A small CTC audio transcriber, trained from scratch.
Model: 6.79M parameters, moe expert_choice, num experts 16, width 160.
Training: muon at rate 0.0038, batches of 64.
Data: trained on read English sentences (LibriTTS-R), 15625 training examples, 13.5 epochs.
Rows from block 2, named by matrix and row number. Rows with one number belong to one neuron. Each number is 500 + 50 x the weight over its row's rms, rounded and kept within 0 to 999. All counts start at 0. Numbers have three digits each. After the name is the row's rms in percent of the matrix's.
# fc1: first MLP up (model.blocks.2.ff1.fc1.weight, 960x160), inputs 0-79
# fc2: first MLP down (model.blocks.2.ff1.fc2.weight, 160x960, transposed), outputs 0-79
fc1.781 063:519468593461378536517491492491488508499462531440564568534411513436547468415508507467462550499564430542479574571436507543563506543435422465477528498455507560528494404462506482573514453394504405497504520566569471487478459521481501435459475524
fc1.782 085:517464496544536617444496495485422567400498408445576513513524481529492488391546615458529396500466556405480547465448514495495532520457477554535485574470499578567475507484587512493508531484378457465516565497508521512549482525446528492475535529
fc1.783 098:517498472513503447508520524497512513390578539496460552475454444579600536584625498547503504535535449497476484537558447461490494464461557522538478420509421422506473484513572465418411407569510477518491438563442568492499424564545481558377525510
fc1.784 122:506435524507535475517530455496402514519505426427500516516419460560526509486502501514475476510416532530492504561469543515515436498544492569591449458495498649499437502425485420404509427434542522487372449533541455574493531450553483545550491443
fc1.785 042:558491566483569535536530488475402485514567437521480499504475478517467550455466508492447517528478505467519655452469447529537489536410569535422547479529513424539481649524519595534511546495420494530488426487512522447387490520522493473481440488
fc1.786 074:487541418549559481535440451475547595531531495491501578537475454479519494453547576510403543503478482490544554516472442460470500390527398515632430525517514449521456430544536428399448505575494506529522466472490613505476503530503479492444401464
fc1.787 104:454463520481545528441483470522462447517587421561470552542489488501525489560452466543583449500515484461612436587443580523571480532517446464501485506487467561525490425532506472481631508475438482456469483552520495576538470490458545474496515531
fc1.788 117:525455541430491451462555540623620502541532523464506510491480448592438487426481500484476546568523408603556636596459506472443493500457526550504521456511430423403497570513480468581469551404456478459502534416473528414507417543490531495477565556
fc1.789 078:361541659503544545461544507461430537476480492426430532539592526456596496522543535490503528549498508519506473485474534456457516475461473541445533552478455523486423470519393497506483634612494531448442455523548494545573496483506505457501471487
fc1.790 135:472440515483488450482551474503476478357503625441496550457500452527601538496453551502422485620508467511460530479549538467550500483479497515489404504442652516587524542481500517449552584423447479509499379513520420584506417571535597583468483581
fc1.791 072:434459445502489534450470484485576498530435607483438517609481607455513464524537454479435574435604559539450558417503492434483509456551523477525520397534478490456494590492561590463440552544537470511485555488471453562468564421487535457414479502
fc1.792 087:547526468457443463387534560554508469498544511467548525488545464509540451525494461480577535460447528571613553445478549446502441435494547456477413516591467410502488448495503601524468503489492460510484506457536395418591536450614528526478435446
fc1.793 133:529568480433419489528484451474478505578510442506537450500554491437528553423524549500523516521478547589545529606480513447500570647505560507501431471530426454537448433510439495503478473467485400480484513500425441452523482591426506432509446572
fc1.794 041:430516519565568530543533463423449521494531528522554442469492539521444588512476501396586515514472427482535483483548518442556543477479539515480382486542438470484443464568536441504577398548471579496515538606487633444447486604543499497484479551
fc1.795 082:541445488542516514486357478374460448440611483509406591533526582478420448622507536525507550484466571441480466497521458550495530552523479531531421524474628526546462571512555535503473499626422512506423438507506520496452455461478494549534434499
fc1.796 066:439576441516573475568502476547523541552518461467509519555564493623440494475516482526517464552507432447537450497473543409435477494437467490454450537550440489492551569527510484471567531497472537481514453434411519524517472535517616538484569482
fc1.797 034:654469513527508394501461598491655526569500487531487531570513472526534537530533448520408448540519485541476497549552496588510486549539563499494566509401429501491532514475526459521400458472486461595475479476501539512528516452474420557529502555
fc1.798 199:518556443524633570534514493572578445463532568556520508482547454493487510488540540516479498456540556521518490428491425521485512479417518458528445394582492517447552477421425605545543411544534508345472544420512523580485500444472587415484474513
fc1.799 051:563492444490560506480394486467540562529548580434496485486521499511513513447511498419518514481492518578507496538544575472523538552566495528507477482558471495565526427484573431557568380446550501526523558451496544418521479570385557574599424495
fc1.800 077:534549459472513539445562494448429510463555495480505454488463575528412545548590608398527516544541532450405586459488538492469423458496488557561558544506476538476512410581511459487491514516614489565612525500596448508493546438445519494515512420
fc1.801 135:474458566468592387482487501500527443495514489594427485555488578511483455577469475554462533477512478566481486505398518528483499564467473473508491545569536547432508425447434566558582501447504511454581562527522403537451446498489529497523455500
fc1.802 063:634429507486527472444462499553572543460566461403525516529491432505481522491525549514506493518560503422518460531485519635522562529502461415525606523524402510533555559514540525498507434459453510509458446509483568432522450483489488471541519562
fc1.803 048:525519414554456458417521449545487561475494552500361453483527514530551557564514491466523435514478500574410486542504435474499462505485433501544458531481461571584466466452560480470567581456505580459562559529544584426433438588429403444534493553
fc1.804 127:543491535472548497424523417624519586501466476456454463501496494431456544439537444515474484530466508576475474520572469486462459456551483456586412542546511526543513507498489538433494516405608522469445610472570477488466497522502445524554483534
fc1.805 137:497467493577545461534486472410543528517463572500410417562482478434576447458527504546452530435469509568512433413487528593526549523521453596479402490465441451496433479496479476466438555524504523557446584504504495511451579436461444524406557531
fc1.806 072:457564468506451485532502423542505465443548461554537576435467468534489540580471481476518517536604485493503435574488484375475528513471417448559555570471518563542476483510598383528459564646513468447576448616468462524535455485508462493430433451
fc1.807 046:555563488460558511427499425547528549452452529527411460447519467538540557535574451457433460543617594534532445568519484370488417517447511461553517496507494522533595443493527427485481527420611487466395519491530452409522469503538585481579629484
fc1.808 055:541542468502588509375530579560480546419431483425466515479535449473561561446535490390440491510497486443496451580520488448546501573483539570410469548409436497593487541430469563433497490485487579511409580543555425496598489525493487443471485566
fc1.809 085:555517493519540560553437409542489429400559524452492499550460535509498570490534455565515415429491465542493535526391575470446487526539459407444428486462509528489554481434470494402518432544502459551497476539433582577548493535400554487515497551
fc1.810 083:501510469480430455427495533547465559570543411447491436523508555465504364520476495528517594546575506537458427548500499536396567469394557580489425475531511437467583500442483505464501435468478490422502556402476459481543485493534614453510571534
fc1.811 120:521430576493480459393442464488444445502571536471511524474468507457514474367519500499599530493535416462479608467482346541386567443534597464494551578423494497545497525535584515524564517539526429521565489566545486530465513546553494510415491445
fc1.812 139:555497423509570509463502485504505458494479573516569551509492481460550598545594513477498482526424545360466577508474541460473529548503553472523501468454438564447477475513500553499602534613499416527453485453429536463532481450514430456491465545
fc1.813 109:544465480565486555416463560552457453473430498526515471457575455443544469443572616464504428465524586429487500536533435449475513450550523501442408458515522511501467530561571489524511464474498515596511522568502490522479535523566518476446482466
fc1.814 156:489486546482480505506462484411464526476494473489429470557591527500480423532597545549546499546577530469418535469521488564438511475534529555499499505557486581504493510498468487399510576449378581456543495525474495549535531548425408498523502498
fc1.815 099:507543487414529563407471462479508458407486518415465541518583429500531514542618548546504496466516539509454467549485424446523502467541499602547553478455382530491458605457473500560516456444517461485484500469389524466583458502517492536500580470
fc1.816 040:426447516569555493452408452472490461568528523452529574530464414538464433498495523406565483517547488473532634460531409527450518472444501544552439485500529551506489552540421543581475533494468515474500573512571527460559534528539452422488553513
fc1.817 129:551557535442539581496597448442529399471495556540590463477470513552518540451473437495541510510516605499493473496510501496469535493522489526534438525450563526587442489508456545416447532533545450543527486608505399524489491450518445489425571567
fc1.818 157:525507480482491453527553512532550505537546475570544413504466576453508480421512547404475535572503557550465537586501562538494485470497500464582432494516477449398471477476573467453556405437527499456525522487521432471457540458501440559554636449
fc2.781 061:438548475582557484485526454522458544463547488496512468445529497475498521577519547493556388505504574456541425425501545464418499457537554591490435489486455414508480572461450500452440556572494519509481470369393511533513604541515532483559531465
fc2.782 087:492534594470425504500545497471428473528368533445441496533519475582506537519483415551435565526455452580508459535484512451582445493564497472471517507583549389459531484494423445495433447527523574515504404468450526474458534518486480572540465525
fc2.783 097:513488451426575499463387460494526454556485493475470415448560601415430488440423517556517515514531597496529531477521531475490449508502445459520538580525538508460455520486511562545493554436549478507539572430517473573513524516523420488580509515
fc2.784 117:554478536533590569445531426585456480500457526511533501534310450514441526511455464524553618417560610560592516482514531533484557453467465543600481526506524435586521480527504515481534393470441453552492345482456478572529447487497488477474517487
fc2.785 045:425506463526407518509551520508577511468454453472472454493455498501486476481492526570548436450471570477455332584531545542452532475566454500574465545485510530485522397522527421454523423526574517480586529545455481543518493519419549525532521546
fc2.786 072:508474459443491466519457620537514454481516516387515497562464558477402561530555420532484423486448560457524609470460514496419453563530494468438497527606497479486512576493496578530509636482544512537496530433503450439542555546479499492477504527
fc2.787 093:475538515449568525524569519512474541536463531530447446411530486485464521442516575493536529533500534534511528466408450481523482528509548477463403552442487431458487503374501536507454533393553503594556313431494516485462473474512485457450498476
fc2.788 114:480513501583556473485444543488447520521496510500544589529495546452564549533452448564598471470555496463455491467526525429524427449499463399604484487456469521552452425547435533507569461619574561496464503518442506511486488446590470429537534452
fc2.789 080:602524442531473461429452557592532622535465440523526455510407529494431573480498416525491434526503476523533490518472513594560466566497591464474540434630536531505535494509603483486473406421508489485595444490515494455486526444557505552478558476
fc2.790 140:501545448562608460536515552421544499580468508523505467566523531456417509507543455587602540477497448492533520499493568454525519374451657548515541606494455415500529497477551524542504390544531492487535481434533422510421498446532466450460525496
fc2.791 069:570479510449501458396604517473381480496512423575487509453489447471420470521511537527522475553420464541504437546439448613499509525499477506451429532479533430563507441458447479594529441467517505470517421523565525465510459598502488511631444540
fc2.792 093:490474576467527513582540473398525505518496497533497546528494566467521507507455552536462486489535503430438489527564448614414561542455503515539561477482572593492543488494429469498534548479524550574556570509529543510336468546330531493493497543
fc2.793 138:485422503495517527475501544516503516446388552510468551509444496464531604636444433476482481461532541557577512408385470528593520446446498467525537501473563577547482619525476463584490523539537572468470457492472591552522510519529559494504480489
fc2.794 040:566546524483478523437479571538540500489416477485446591550513527526545396510537459601456449427528550479418507460495496509441448511468412456521632496472510556541550496402436516504417636449479482487429495371486391500562544466484515511522556455
fc2.795 080:392514544457379492576538497417462496518443456571506476433551354527494601433452449470485441531440441511413570568484566380506535503548470548486555497532442497517551551468503471538518510491512488484474475493473460440564549559506474562437444501
fc2.796 065:630455420475481519567477519467495481473461562562420492418463455459492503478486506511462516491492412546471560513524487541583463520541445548499540512439503538463480524550602494515346434504540503490533507526602465423448502453485440466504469526
fc2.797 033:425487495535451564484448437472379429422517499459521502491443504491474444508539500464500563452506528461583509458409476439491534462484400562565424496639565472496465523462451562534596593575544541411492484530504476471462486554545543414498437458
fc2.798 186:502535432502508562527444516449495475544490487495407441486453464589426549498481558433488525506467432557530519584564434582481457490481574536450532511530541489445557576499533392489407454504538573548701525481486396537534476501504527515494406497
fc2.799 054:496508489510440548472531581482430472524438434556551542481434517504467485597523464575494529514560478399566511441416448571535528472466505485500504472500502597438496502458423558466458624571509536449455416463508471513528534414613463383415509496
fc2.800 071:434460510444457497504492503519582591520489493498493499538511438480570461453399509585478454589460489523502478580451496513527546571486511442457450544491517476502530534463469574514583461404407421458461413477458581454605490513601566521505440608
fc2.801 150:502600464473536592511538526432487438537424479457527534413440452504449505487500619501544578476525562488449538537459450488552433466527524520494549485432496465487368494491545509409445540434454442486514452472587542521481540456476517457474548520
fc2.802 060:389433511487510526610548527455515476496470512538528444468478567511483550566487481506582523413534539615516567457512496359507433428560519534455438448556582464535429415456399521491477414491553559456553526478541484565518551543548479466537520458
fc2.803 048:528477606439513539537504558454483428436535460531587525504466486436480405479532522461522567491535541456640523463508526513481601453416516526459550471451445453446563510558451530516456462611488541486446439497459432530579554447483511537429517489
fc2.804 135:461539463501566508500512468488466500529491526551526590415488454492594479533470478489486601486553488485604512444451481487395438441461424532482544515459502495410479438539519493515484589502445429572486477490397452563523512449534497491505485542
fc2.805 135:491483459432400541455527481500465434549553542452501553478550489610539486554545505435532455567523449489536453456530580447523491485476487421546530475479520460572544460513501487596528493481580451474451484493534543464505480441554506468663475476
fc2.806 070:538440533448538557455455463506490574556460527502497489521494541478519532428503497499512511427428490488611482459494506517437505443459453533535419444527390436466427546488482566475600436405498552506382507366510554502410510547568517488504578588
fc2.807 044:455449532488432524509475554415465491549628476487530568547448465472492514512388537481549617465497417474552518445487560572487500449563457502498421511451513563456453532504469583558502354481440494487553501488475513559583458458534441561497349509
fc2.808 055:507501556467454519576470400447428487626516529498500503567462528528397504514416464584444488453505538551493523502458475495462423438603362531594518376608503522409477497540552444499526438530464467509458474484495518481472486456500458517579447508
fc2.809 089:502509549573545374392536555531520561556430592552499468479503529492486516528544409488538557514585543458482518452579495548548532489532530511530580569486446539460546434533507529475425445509472557478548491478489436351488467476476506537528462492
fc2.810 077:507421483586574430542474488431582491459471552449466498550496473448543600544465448540465544489473528502472502467477497521600457541496511448608560486550591588523408572493497455526460482475497445574522534600527546560491531441490393523476463520
fc2.811 114:445577542430543516596576521521585582505451439550527447457506551536533514574522525502528467555378530495501350549530565497533501509514505530543408431567504529432595498479447471602506457491536539464470498458448499487538475439443552495579479557
fc2.812 137:476491495487472449532563446514517433493504481539434471512462610491487447471563601451412446512431496447478408593540497609499509563507495458511504477530447442509466494490482448613461548496570430518488551510522543450542421531498457493470634531
fc2.813 098:450500556463500538556501469448498487490582532470384505539448485522510492502518414523443523459565500515549481476490620506532469529553492447509491580465427422419522396418509513450448471407508488436568453446516529471518539499384502576474393565
fc2.814 151:539539490516576455451450538494576511543533466445480483547484504508416532431444395452493538523427447455529401458461478481593471533490532510536521444535538445493572545515543523461551448598526452487530545406476573450410527437569536475473454487
fc2.815 100:467439524619531591563470528557523411555530498539516530466507607482553478510416491507414515471489548451548489520587593473491409543523472467489443563533530439548531383492503445527500465552553541496641572492552470448442474462523460403536458496
fc2.816 044:511546528488402506541629564488540555405521505556466496473446547505589551527472489519456529450491516558468340521488533535513562480509468447479543433439463514481515458462527443442502484512482524503535467497351447476498531465472579492516435510
fc2.817 140:473557503518534504510393540540555576512562438568508499450524469470540446495406439468462540501413496522525565449479425504511577519449489509567557450511447477433543448504523531580455522496491492458588506458494548547522455523508525514498519448
fc2.818 160:433450467477540468358515490518606592482490567489538557551385468551544474528476456444459388485504425557473439511470474552564471471560469578473532516413529493421528518417475505569434598405507442510457492545524493564467503540495464480471442536