{
  "time_shift_ms": 100,
  "norm": "layernorm",
  "shared_expert": false,
  "positions": "conv",
  "residual_init": "none",
  "max_grad_norm": 1.0,
  "batch_size": 64,
  "final_lr_fraction": 0
}
Rows from block 5, named by matrix and row number. Each number is 500 + 50 x the weight over its row's rms, rounded and kept within 0 to 999. All counts start at 0. Numbers have three digits each. After the name is the row's rms in percent of the matrix's.
# pw2: conv module project (model.blocks.5.conv.pw2.weight, 160x160), inputs 40-79
pw2.0 112:548510499529540458513558448532533468510565532518551546513440537512438465583474495460504620469471575487499462479501365505
pw2.1 093:521478492486417529431537523566569432400500550475555500517436554574527525565495490516448503535448536480430479484488480510
pw2.2 092:523476577439496535472505569443439405454492505519432512517510536523449538510400449494490479485510476535542373476451473476
pw2.3 109:548449516587550574498490453427543534489595451524560512461562464488503552564553518567467564478502493510586582511528475473
pw2.4 106:500473572513507433560514508442424463509426451554425423527468473486517541407521446506453430473479491462489568569517544498
pw2.5 106:414562470497564532452483475432506501488561454471458524437525474496545484537414362578472510413525545553425502415487463516
pw2.6 104:516542560509459539441541565628506401417633536503532469500457528510545478424532488456496507520472565533561480486536480556
pw2.7 095:540462466499567461488516531425537525515557490521650436543545568575503542512471483488539475572534440473491510497512375538
pw2.8 104:573532492489513527533458405423487464457507435547514480544497485507435544384524569451499489479494518516472515484513519456
pw2.9 094:484554483475429457467521504413503504461499456494521527532433507510507505499555491508580481596588437488570459433419563519
pw2.10 102:477520519487547465533489494454505477556519610512467516476558504536514546540507380492515576497428457411549443480546546473
pw2.11 103:530472603618501369572557448531413531455558546503531468484455539545511444361429554482495516539534513481462498495422385484
pw2.12 100:428455449524502452496507430392409503611482560547393437499513571483476512524569500544504524500503514499480472516451527509
pw2.13 104:485488445517535470497515450487473603462512491490594524463461565392476521619504478507507540441474520452467520471498538595
pw2.14 103:519497580543423466456495449610469470501524588496493459509466488529498596467587455377508510475448524440426622522506543490
pw2.15 113:492528541521515522466527495488453444593569578504420528484466407472498467442510500525541557506532521498444448448501423419
pw2.16 093:434427472427514432572522515502514456534510532522581502458517467499461483425493544462466504494544522468513543580471475442
pw2.17 106:535567428554495518493464512567510543490527460430416536574491460525600479419555483536533423512504484530531495518508398505
pw2.18 098:486513518563419465477463482440480451533538556506441579474562476488529419469426528522445437490475532588422537603515489498
pw2.19 094:531484526586447433499432557424544459521437509472497548459473440567498443515497480468487428552520521541493456466482404518
pw2.20 096:623497526540650496529514554551508620487565510465438586464573448508390621452482484436557473489485505494479437467481461543
pw2.21 092:564460527463537469485518525517461510492468484472509466480508506378457414612491529515559510464553558521557557452567496476
pw2.22 105:505449495439443544442481612535460592555461497469466435537498471490507466425486469422449528578495499504476419573532535528
pw2.23 102:452418517533503460513544509530582480538455555502558447518528504455508597524520444461518549529462491476512524473461496488
pw2.24 105:499417456462401438547543493516490491453477442480567514513464536429555459518434491568436522489524521517502561508445439496
pw2.25 088:449577441403481491515500544500467438495497513515408483519465431473526513473546455532462552538534544517470494484476567502
pw2.26 111:549523536450504463483522492387579481436497555550557520460514575506555475472486510529489511499456506479542471528517513537
pw2.27 095:409433501478512527421499501547466441496479529481368489552512438483499528513515456560479460502442516515593525568541458453
pw2.28 097:432535443539547512463578479540444570373564526525542477523532405481507487555476527465494540512524497519560503547447497609
pw2.29 109:599396577581586560531561461477430452488480490547541552507485498447567449510486526439530388393483491387506527553437575462
pw2.30 096:566487517461544521430511468463478466574458470545514404440550545500431554543436504637528538508477551530530450410500468429
pw2.31 111:499551532494435565505516434467561461497546482485559392578550476481417557530552524570482480431462504478484564448464488549
pw2.32 113:494523474488449526507589425484361528420527529506534454570417500446494500542397547427495504558560505533444469310433436447
pw2.33 106:525531460496517443578517588500527500534500547580523492512556514474511385560492535537492544506493520544577524462450431535
pw2.34 101:436429533529536573494452497484427573603538481433486495483505515594588511530549519583644497519509475357439465526527481476
pw2.35 108:567569441521520518550576568490426452544471515517517569457457444520538411529482503412423499537553478579564528507534507481
pw2.36 098:513501547393529446601482530503547524462571494487472477414506498511447513509467480563469569457475503513512533563508446414
pw2.37 095:607468540500455537517450532413475509387509530480504541501403544498505547540489623622497515508492534479567592374467525519
pw2.38 099:484523404504506476505536600441625485539387494534450418459418475414527526405493416485541428418495456537516478627550349526
pw2.39 098:543495586556559560550406519430467526509425531549499543445514578373591495531553488501510407447535550498563455500536526515
pw2.40 106:452477458500464530472458476436421459618549418473423562459579562470528484513533539477502498482500399537503557609513549526
pw2.41 107:449480375526478498542551567515474483494481558500432548552495495568503478597489490424498509550534454516530594587531445587
pw2.42 100:466551400429452460470533453425462627514527567419522597476575517493503500459488408547452430545475441517495470527525470493
pw2.43 097:446544486544500550583555550456469437513462519497508480548570427476555499476498517504576420507482517536482470491581588363
pw2.44 101:587463478504546545387475569572523515580552508430462406486582508477528534480463435481508502405494474532466483454449452533
pw2.45 111:524453561544422564496446416511478607458521516496487487531529566472564482454663454503477518499463528470580566461519455626
pw2.46 092:512484513453434585508500408561520575530506538433502420504473344468521572465463501541516500486421396527551600486566595480
pw2.47 099:516518466494544516549472466535495512475542447483487516482462460502452367394471557459495528473484492580449569490564478491
pw2.48 100:590453438553493520448538524545483567534466508509490411465466483610552478440461530492458440472512588493503577539427560512
pw2.49 097:540537560492398508447528554468506530548539552447485587467494474543496468520541461492429529525322467584492456498547376493
pw2.50 096:481471538431543459495530527455554443495494557519529526463569572487497568498535485490548449460503519491554428478534430494
pw2.51 101:496479480477441371531453479561508574554449553555554485497563558479358435522458509450497551479493511364558508441519500516
pw2.52 107:526540525438592473522552374465431592485594502473477479475519441489516492582559476473497396472426486500467399488521507435
pw2.53 098:531479429464538555561566429491480474477438571549493524493526463522437473384522487502506453513471512492516525427534454469
pw2.54 102:399505524623422474561443591486494597561487396558452610543472498535549557425450504463519505549543448495475531491490473525
pw2.55 102:470527521553488472536509479563591447505428387494537553486491542568462422549475421468545498520462494423477498396434417461
pw2.56 098:499472489408528502555491410530568491560533543453542367471500445459521451533487410484566473466518473462520480528500574487
pw2.57 100:599430466427571550513505464417467502542451551489481529456556495506498517468554386548542439489484464518444523532504553478
pw2.58 100:536508481542549534571481452544486437602507426571528438506455547569456592475415509455519505455420595478502487635438507439
pw2.59 102:450491489394583531459543514609602500574488414419599435475456409405504479454468476460406550460526420513498567467539555443
pw2.60 091:401475505543563444465404508586533482555540524496498565504487592619586517447534466583535453488508526495414422502484505448
pw2.61 091:636510602548483467456441546527579476429510581462519521536466512493507607580520449518514551444576404527517443530458490543
pw2.62 090:465525568455504485529539563622542541468553467560539521539489569484513499533500462587529463439538455485485529523465455516
pw2.63 113:487573575543482534572475518479427492533556529421463513494531562583421450457530475524496487510512502416418576482503568425
pw2.64 098:532563504432556490476484509531508498579515610613545496521511513518476525461610469497500521505461479478473524635401518572
pw2.65 101:467516604525580435439480462548516510501538395584507513512491431331480496503497580513494546452465525496485424484443412559
pw2.66 112:515532489405563486486492489561607557542388542548452462456554448474507602600523561415426524513471495507560456505572514470
pw2.67 110:402434490441480407540529456529515471479438539456580452453432454471576518480453555422529503480511454535587522451615546525
pw2.68 101:447549677463484543525587602439481518505461576522479499549536512510521384512544491558554458463464501465497467569530528515
pw2.69 102:552454545514471535497500481537496491499358520482503525496576516498463449498435562549512561488576497540495468508478530441
pw2.70 091:462448484607483534493523524458571494489497539386495501519497420527498550471492590486534450479564495552444540367493616519
pw2.71 093:493505478399613506503526430514559449500462435459389559516586477482477534530432535454461401419487441469484538428516501496
pw2.72 105:505462493517428433603514473476487436537514582588508451490475546520551518513488555454499458592475547506510424499552536475
pw2.73 099:578481589482479391540422490500564524500439559509415526506437509464449438474548559386419544466450523537374480476521564558
pw2.74 098:533439540442419551527521504381499456504515470566451512434513486483516431507436488558481531448533453501512577358519465495
pw2.75 098:440491487550531607463560502546549536524475495504500451464493508455455527650493422494473409537560497447511520478555583593
pw2.76 099:594543499436482475541471455509504497346491466482558512494496627471487464437545551539572476517574467562601375438590573560
pw2.77 095:497392535564497558471563492541511461495541496464498499507462499546436424590536523399463475518536535520526432520551509563
pw2.78 095:483496415489507531505536499455526596524426443500437528428564547328487523547507395489475468576471499606618491449422535458
pw2.79 103:516428487481513518514612517509487524408473427538552509466547429495476498427532500469486484433523451500531540550405522504
pw2.80 107:572567407351602548422390498557519530522425459472528607529464535479494480520536457551529452513469453443530500525435511528
pw2.81 101:620498519514526437520492472452450511517549472476565608413537394462516474489433502502482477523477401483523510554463529579
pw2.82 091:527469507482468510458537510509456534449493528470482523556444491618571524511561550516422460542492463526442540513381536570
pw2.83 106:592465442483554499481545545578469420489481486500493665465501530525476439451511495502480499513486534457548526465541477568
pw2.84 097:399478471451474530499476565505505469526483455524572503571452393609530566456475573520508568527432494600544441590521467441
pw2.85 097:507469554504479486411431472488547515482507421391552449482565534515484476588490489496440576482574479505524433511400521521
pw2.86 097:457492516514571489510431407510436540449520522542530458548554481549447516483515411481519530560493468514440461426578585536
pw2.87 097:531500447635527467414536541508468473557567499492499505514569515503471530437479457593584490458491469498440567498529541481
pw2.88 097:524496504504504453514502556432565408456458513565527553460499510501528410515494465537520537569519490536520570531402534472
pw2.89 099:454524506533457546582512502552561415539455528553425462493588510610490485503549491490517564483590470469497539410504494490
pw2.90 091:454518491570490445456489544546559508470532488595526532493484507440527508449544515483435537527442552539505508472531464462
pw2.91 106:493473513502482500484463493517431427527511489455499478393407592630525483539527537472490557495508506518517444523541488583
pw2.92 113:427482527519505499567514574476532516464430587461580461405420587528564527555554518489533529510483552527517521633479569361
pw2.93 091:468581478463516520521464542646435528540533466513434545558531448530502580536464600479420456517553498574522510515464442524
pw2.94 106:468516501541510488449471461426521469452390634522494480552451487635473566515474557499505455483562551459466437462480528532
pw2.95 094:423398486429504457487516492581425489515548502441573570519571528473545510547563473482525384535518542511496399539537497421
pw2.96 098:532548579481525439555483435494505504549498518493510469579517410559404506517472569569487409547418503440461574508518535546
pw2.97 110:479507507618465461533438539543550471445518466471504436563549540447523512384578551518472467534517503465551397528436537486
pw2.98 098:471556488493499431452491500499537417519427526503602406495443413494515461396468533486485471510508530478456491485445429495
pw2.99 098:513547548643471494472455539549555432435525551528536536510462540488531521357427537555512525537448518446487578409503553487
pw2.100 092:466521512494529463501485387516589491469446397558419518470506491440451590474588487527532446543494410494539477481490410549
pw2.101 105:545527436550487578491447469493535519503491593483516434583503525501438469430457436463510506484491459477561467634469498517
pw2.102 098:416417495577376532492444571541452512520480455534503554421471532520559474491521488495563518471511578439536443546427362584
pw2.103 095:438491490598554452578517456480526536479524427586543382509429519495443491435536586586427606522492543515458529567485539486
pw2.104 106:568512539473469512517559505461442568444496515482482441552531493528463419540573569478537513453438465556517543373527558514
pw2.105 101:530516454426593467579539550497562528498529423543478580578446410460495557477550624484443436532433500496424542563524546452
pw2.106 091:428529426524469534518495430483456500523583406480536459462471508486566468493449520528577353499501518523526576424570536549
pw2.107 101:466563519478487435513569527440514528430509437437453555480541588472476431409616699465542495453547467522516452456436497507
pw2.108 088:508517534550482493506617445517413523575474466451412424511518475452511527413533429546532499501463563509504507440501568441
pw2.109 099:433598599422562539514585502494502512486528523492454560603510524478537551502426636420502464487562563466506474512534466441
pw2.110 103:441550552503494408461481545460542488465510464459518452524591533609437545442570447454565482487524488484511455508548533490
pw2.111 104:568496522490560554457461490526420567513520487492516433563440439472578474563424479541504454562546467514440465486484506548
pw2.112 106:466523483502566471473534481401441436500591522461417616485505519402433505420409476446565540517466515508509499446501561409
pw2.113 102:618562528440526526481461478538543514531490461490498386491488395483457446477505472565496532591459487508555457529524417479
pw2.114 101:535501444492502540445522535482408573474553509522529494503551518505484527496488440567417539551488560507507433605545519531
pw2.115 100:537423402542481540458430492460551501569522548479581523569519553461509538572490524337542440401454451456421509557610440525
pw2.116 096:485482521487560571522489493507525471502437459529574442488458491503484474543627460571510473448399509517499479487550383553
pw2.117 099:421534472542501499496345603499547429541545493498467471532434539588457514583485462505484499557516467497505434454547559568
pw2.118 103:578443522507495441534472623469550441500457536467537491404448472648568435574464516439551536474530477504496497425580485571
pw2.119 093:553455427446491449484474513577553576465468544520470446487407476365445438494440533427475535528546466494459628592461560531
pw2.120 100:544426412509532468507482505442507594468471422463555553440412475508473536569558443569527519458476529421517540443545470542
pw2.121 092:553387499466462478453538524434537459559500439535572525451598596479551436558429474448431511569496530453522493476469518448
pw2.122 090:482525464490484513578466484428509484472466418495517538518566522551521531623427512568471541524522463472463635426445462516
pw2.123 086:484468498499453459460571487499570487546478543492486506511492418516451520506410512451537507391526488447424523477433528399
pw2.124 106:415471491511494513548509494587520533502490510536493497479573603562514460504476567527508504521500576522419505410495543520
pw2.125 094:563571410431490542515458489521441440525590440441521459510507472594413542374411475439530546460524528460542491489462523433
pw2.126 101:477555445456451497501497395474544599534512480443532523532489524529480489490375534486466467483446483401473485495592475499
pw2.127 102:447433468643502450502526575472591468471582470561523534552493523507557500492502426440549510565498550518416492571544494472
pw2.128 096:474550533524422436501484534498454480413546563514454494451538411481466511509507522492488473548583456497590503452432533465
pw2.129 076:504471499582548545494547468512436500496423488443519567495487585533577500505622496503480562435517602605508575462607466451
pw2.130 115:541546492557465466456428467457557466467470399560493507521456543501512592610468593505528547553394517547536501517507486431
pw2.131 098:380473540555556556557437460682536573493429541495521462550475502580515517608458556517499552533421458514548461592491489364
pw2.132 100:463506469483436457513522455456550453477422558440538489483560480435466476532496408412462502468524499545527538529498482475
pw2.133 104:566479503512435512436488549484429472483532538498473485556488526513595505379495434528487542451507556475575486551455527561
pw2.134 102:368494546458513582480532538617457534529487498470502489567428560420488481488548403558505577554463553504440483545500599499
pw2.135 102:507449400551433526413538521557428465489602480483461483382392586494552461544478534583433435443518496572489428587492572527
pw2.136 100:475536552471453512592506462462577527573498452438521385495527422516620534555538473468525523523600455431442503528513502602
pw2.137 102:520590561430544558475461530468492473509469437400555569520521543492627448450544557488494536510491542522550479440513545496
pw2.138 092:503557527558592607434548461499425522455519491487476535488474418556562491548471504540464480476463409554460530407508510452
pw2.139 096:513474434396453536478567477354538452506482424478499414557543500502510434538492521493453484500559566476429551573565515535
pw2.140 101:490463539516530487433549447482543557465516560463485509504474502491471518589526516480574480472561457486545546517514371546
pw2.141 104:498567554515491457360485475478445427374507486508466518551552434557408493485573478537570575521435513443512490587562525468
pw2.142 095:523502479502475469483484527529484489491547543483475487542420472482470621538515462488489567479533492520474519541536562473
pw2.143 098:493469549483459536504511523503420501569483454517451438472528496552517467515566433554535580512528536504471641378506500489
pw2.144 092:543512494515437525544487475414500500559500456468532456510429501498434540495499511496537507459560430447464409578482507396
pw2.145 090:484534514513498608517504517460472457521481476552410506513492519534435552567486526586533448421575547437487545462403518577
pw2.146 102:521480524572401463432413543464537469535540423519505478524481405403407547493493558566528471437439485558484506501531532423
pw2.147 096:535497469540542540372397550484384527584511479564506586446514493574536434472510421495475489499586529574551442443487649553
pw2.148 101:501521433419465496549500510464568555528434483496487458488457446482525601446455455581594529525486487526493538554531559557
pw2.149 104:443468432508471481589482508532553496412478541520563491572448456507489458509434513514402568452514513546434536445485533453
pw2.150 102:436477423491478571444503537593593580522516601572428592487497462455593457521544437434493488540560450448533490572573431528
pw2.151 101:548585515533578563487457457466463472531497481541521503444560482517481576459527504446529496503410511487443534347425515587
pw2.152 097:429570559468546605521444523520401534562461499510529561536553442528487523594497529576502568489522466538541530597436405470
pw2.153 102:544562419485482481467465508546442531405430502466533483502528529486442471434411427478488558572467510481500524477515559524
pw2.154 101:495513545556415469547523500438496480447511486555403440483525467493512476507501451486534595494502524471523385540506540494
pw2.155 098:462479489439520511466521426619491451398537509542414576526530546442479495557545587484420461440474430466429511495608459506
pw2.156 108:408544452490515455522508383426543524547437468534455539571572492498461516533466437465421445522486421478509410499496489528
pw2.157 097:466437489458511515491516488492488483398563467498539502514532491447515587450510540525472511555562470522429460466486565447
pw2.158 094:467483585398478551508464629518499502551475474503444584523534575465567546467483545442429522470537483503478513553503522459
pw2.159 103:489456458461487466536425508468486522458439493455439482461498512435475530470505597458528484505570462603441459507449424447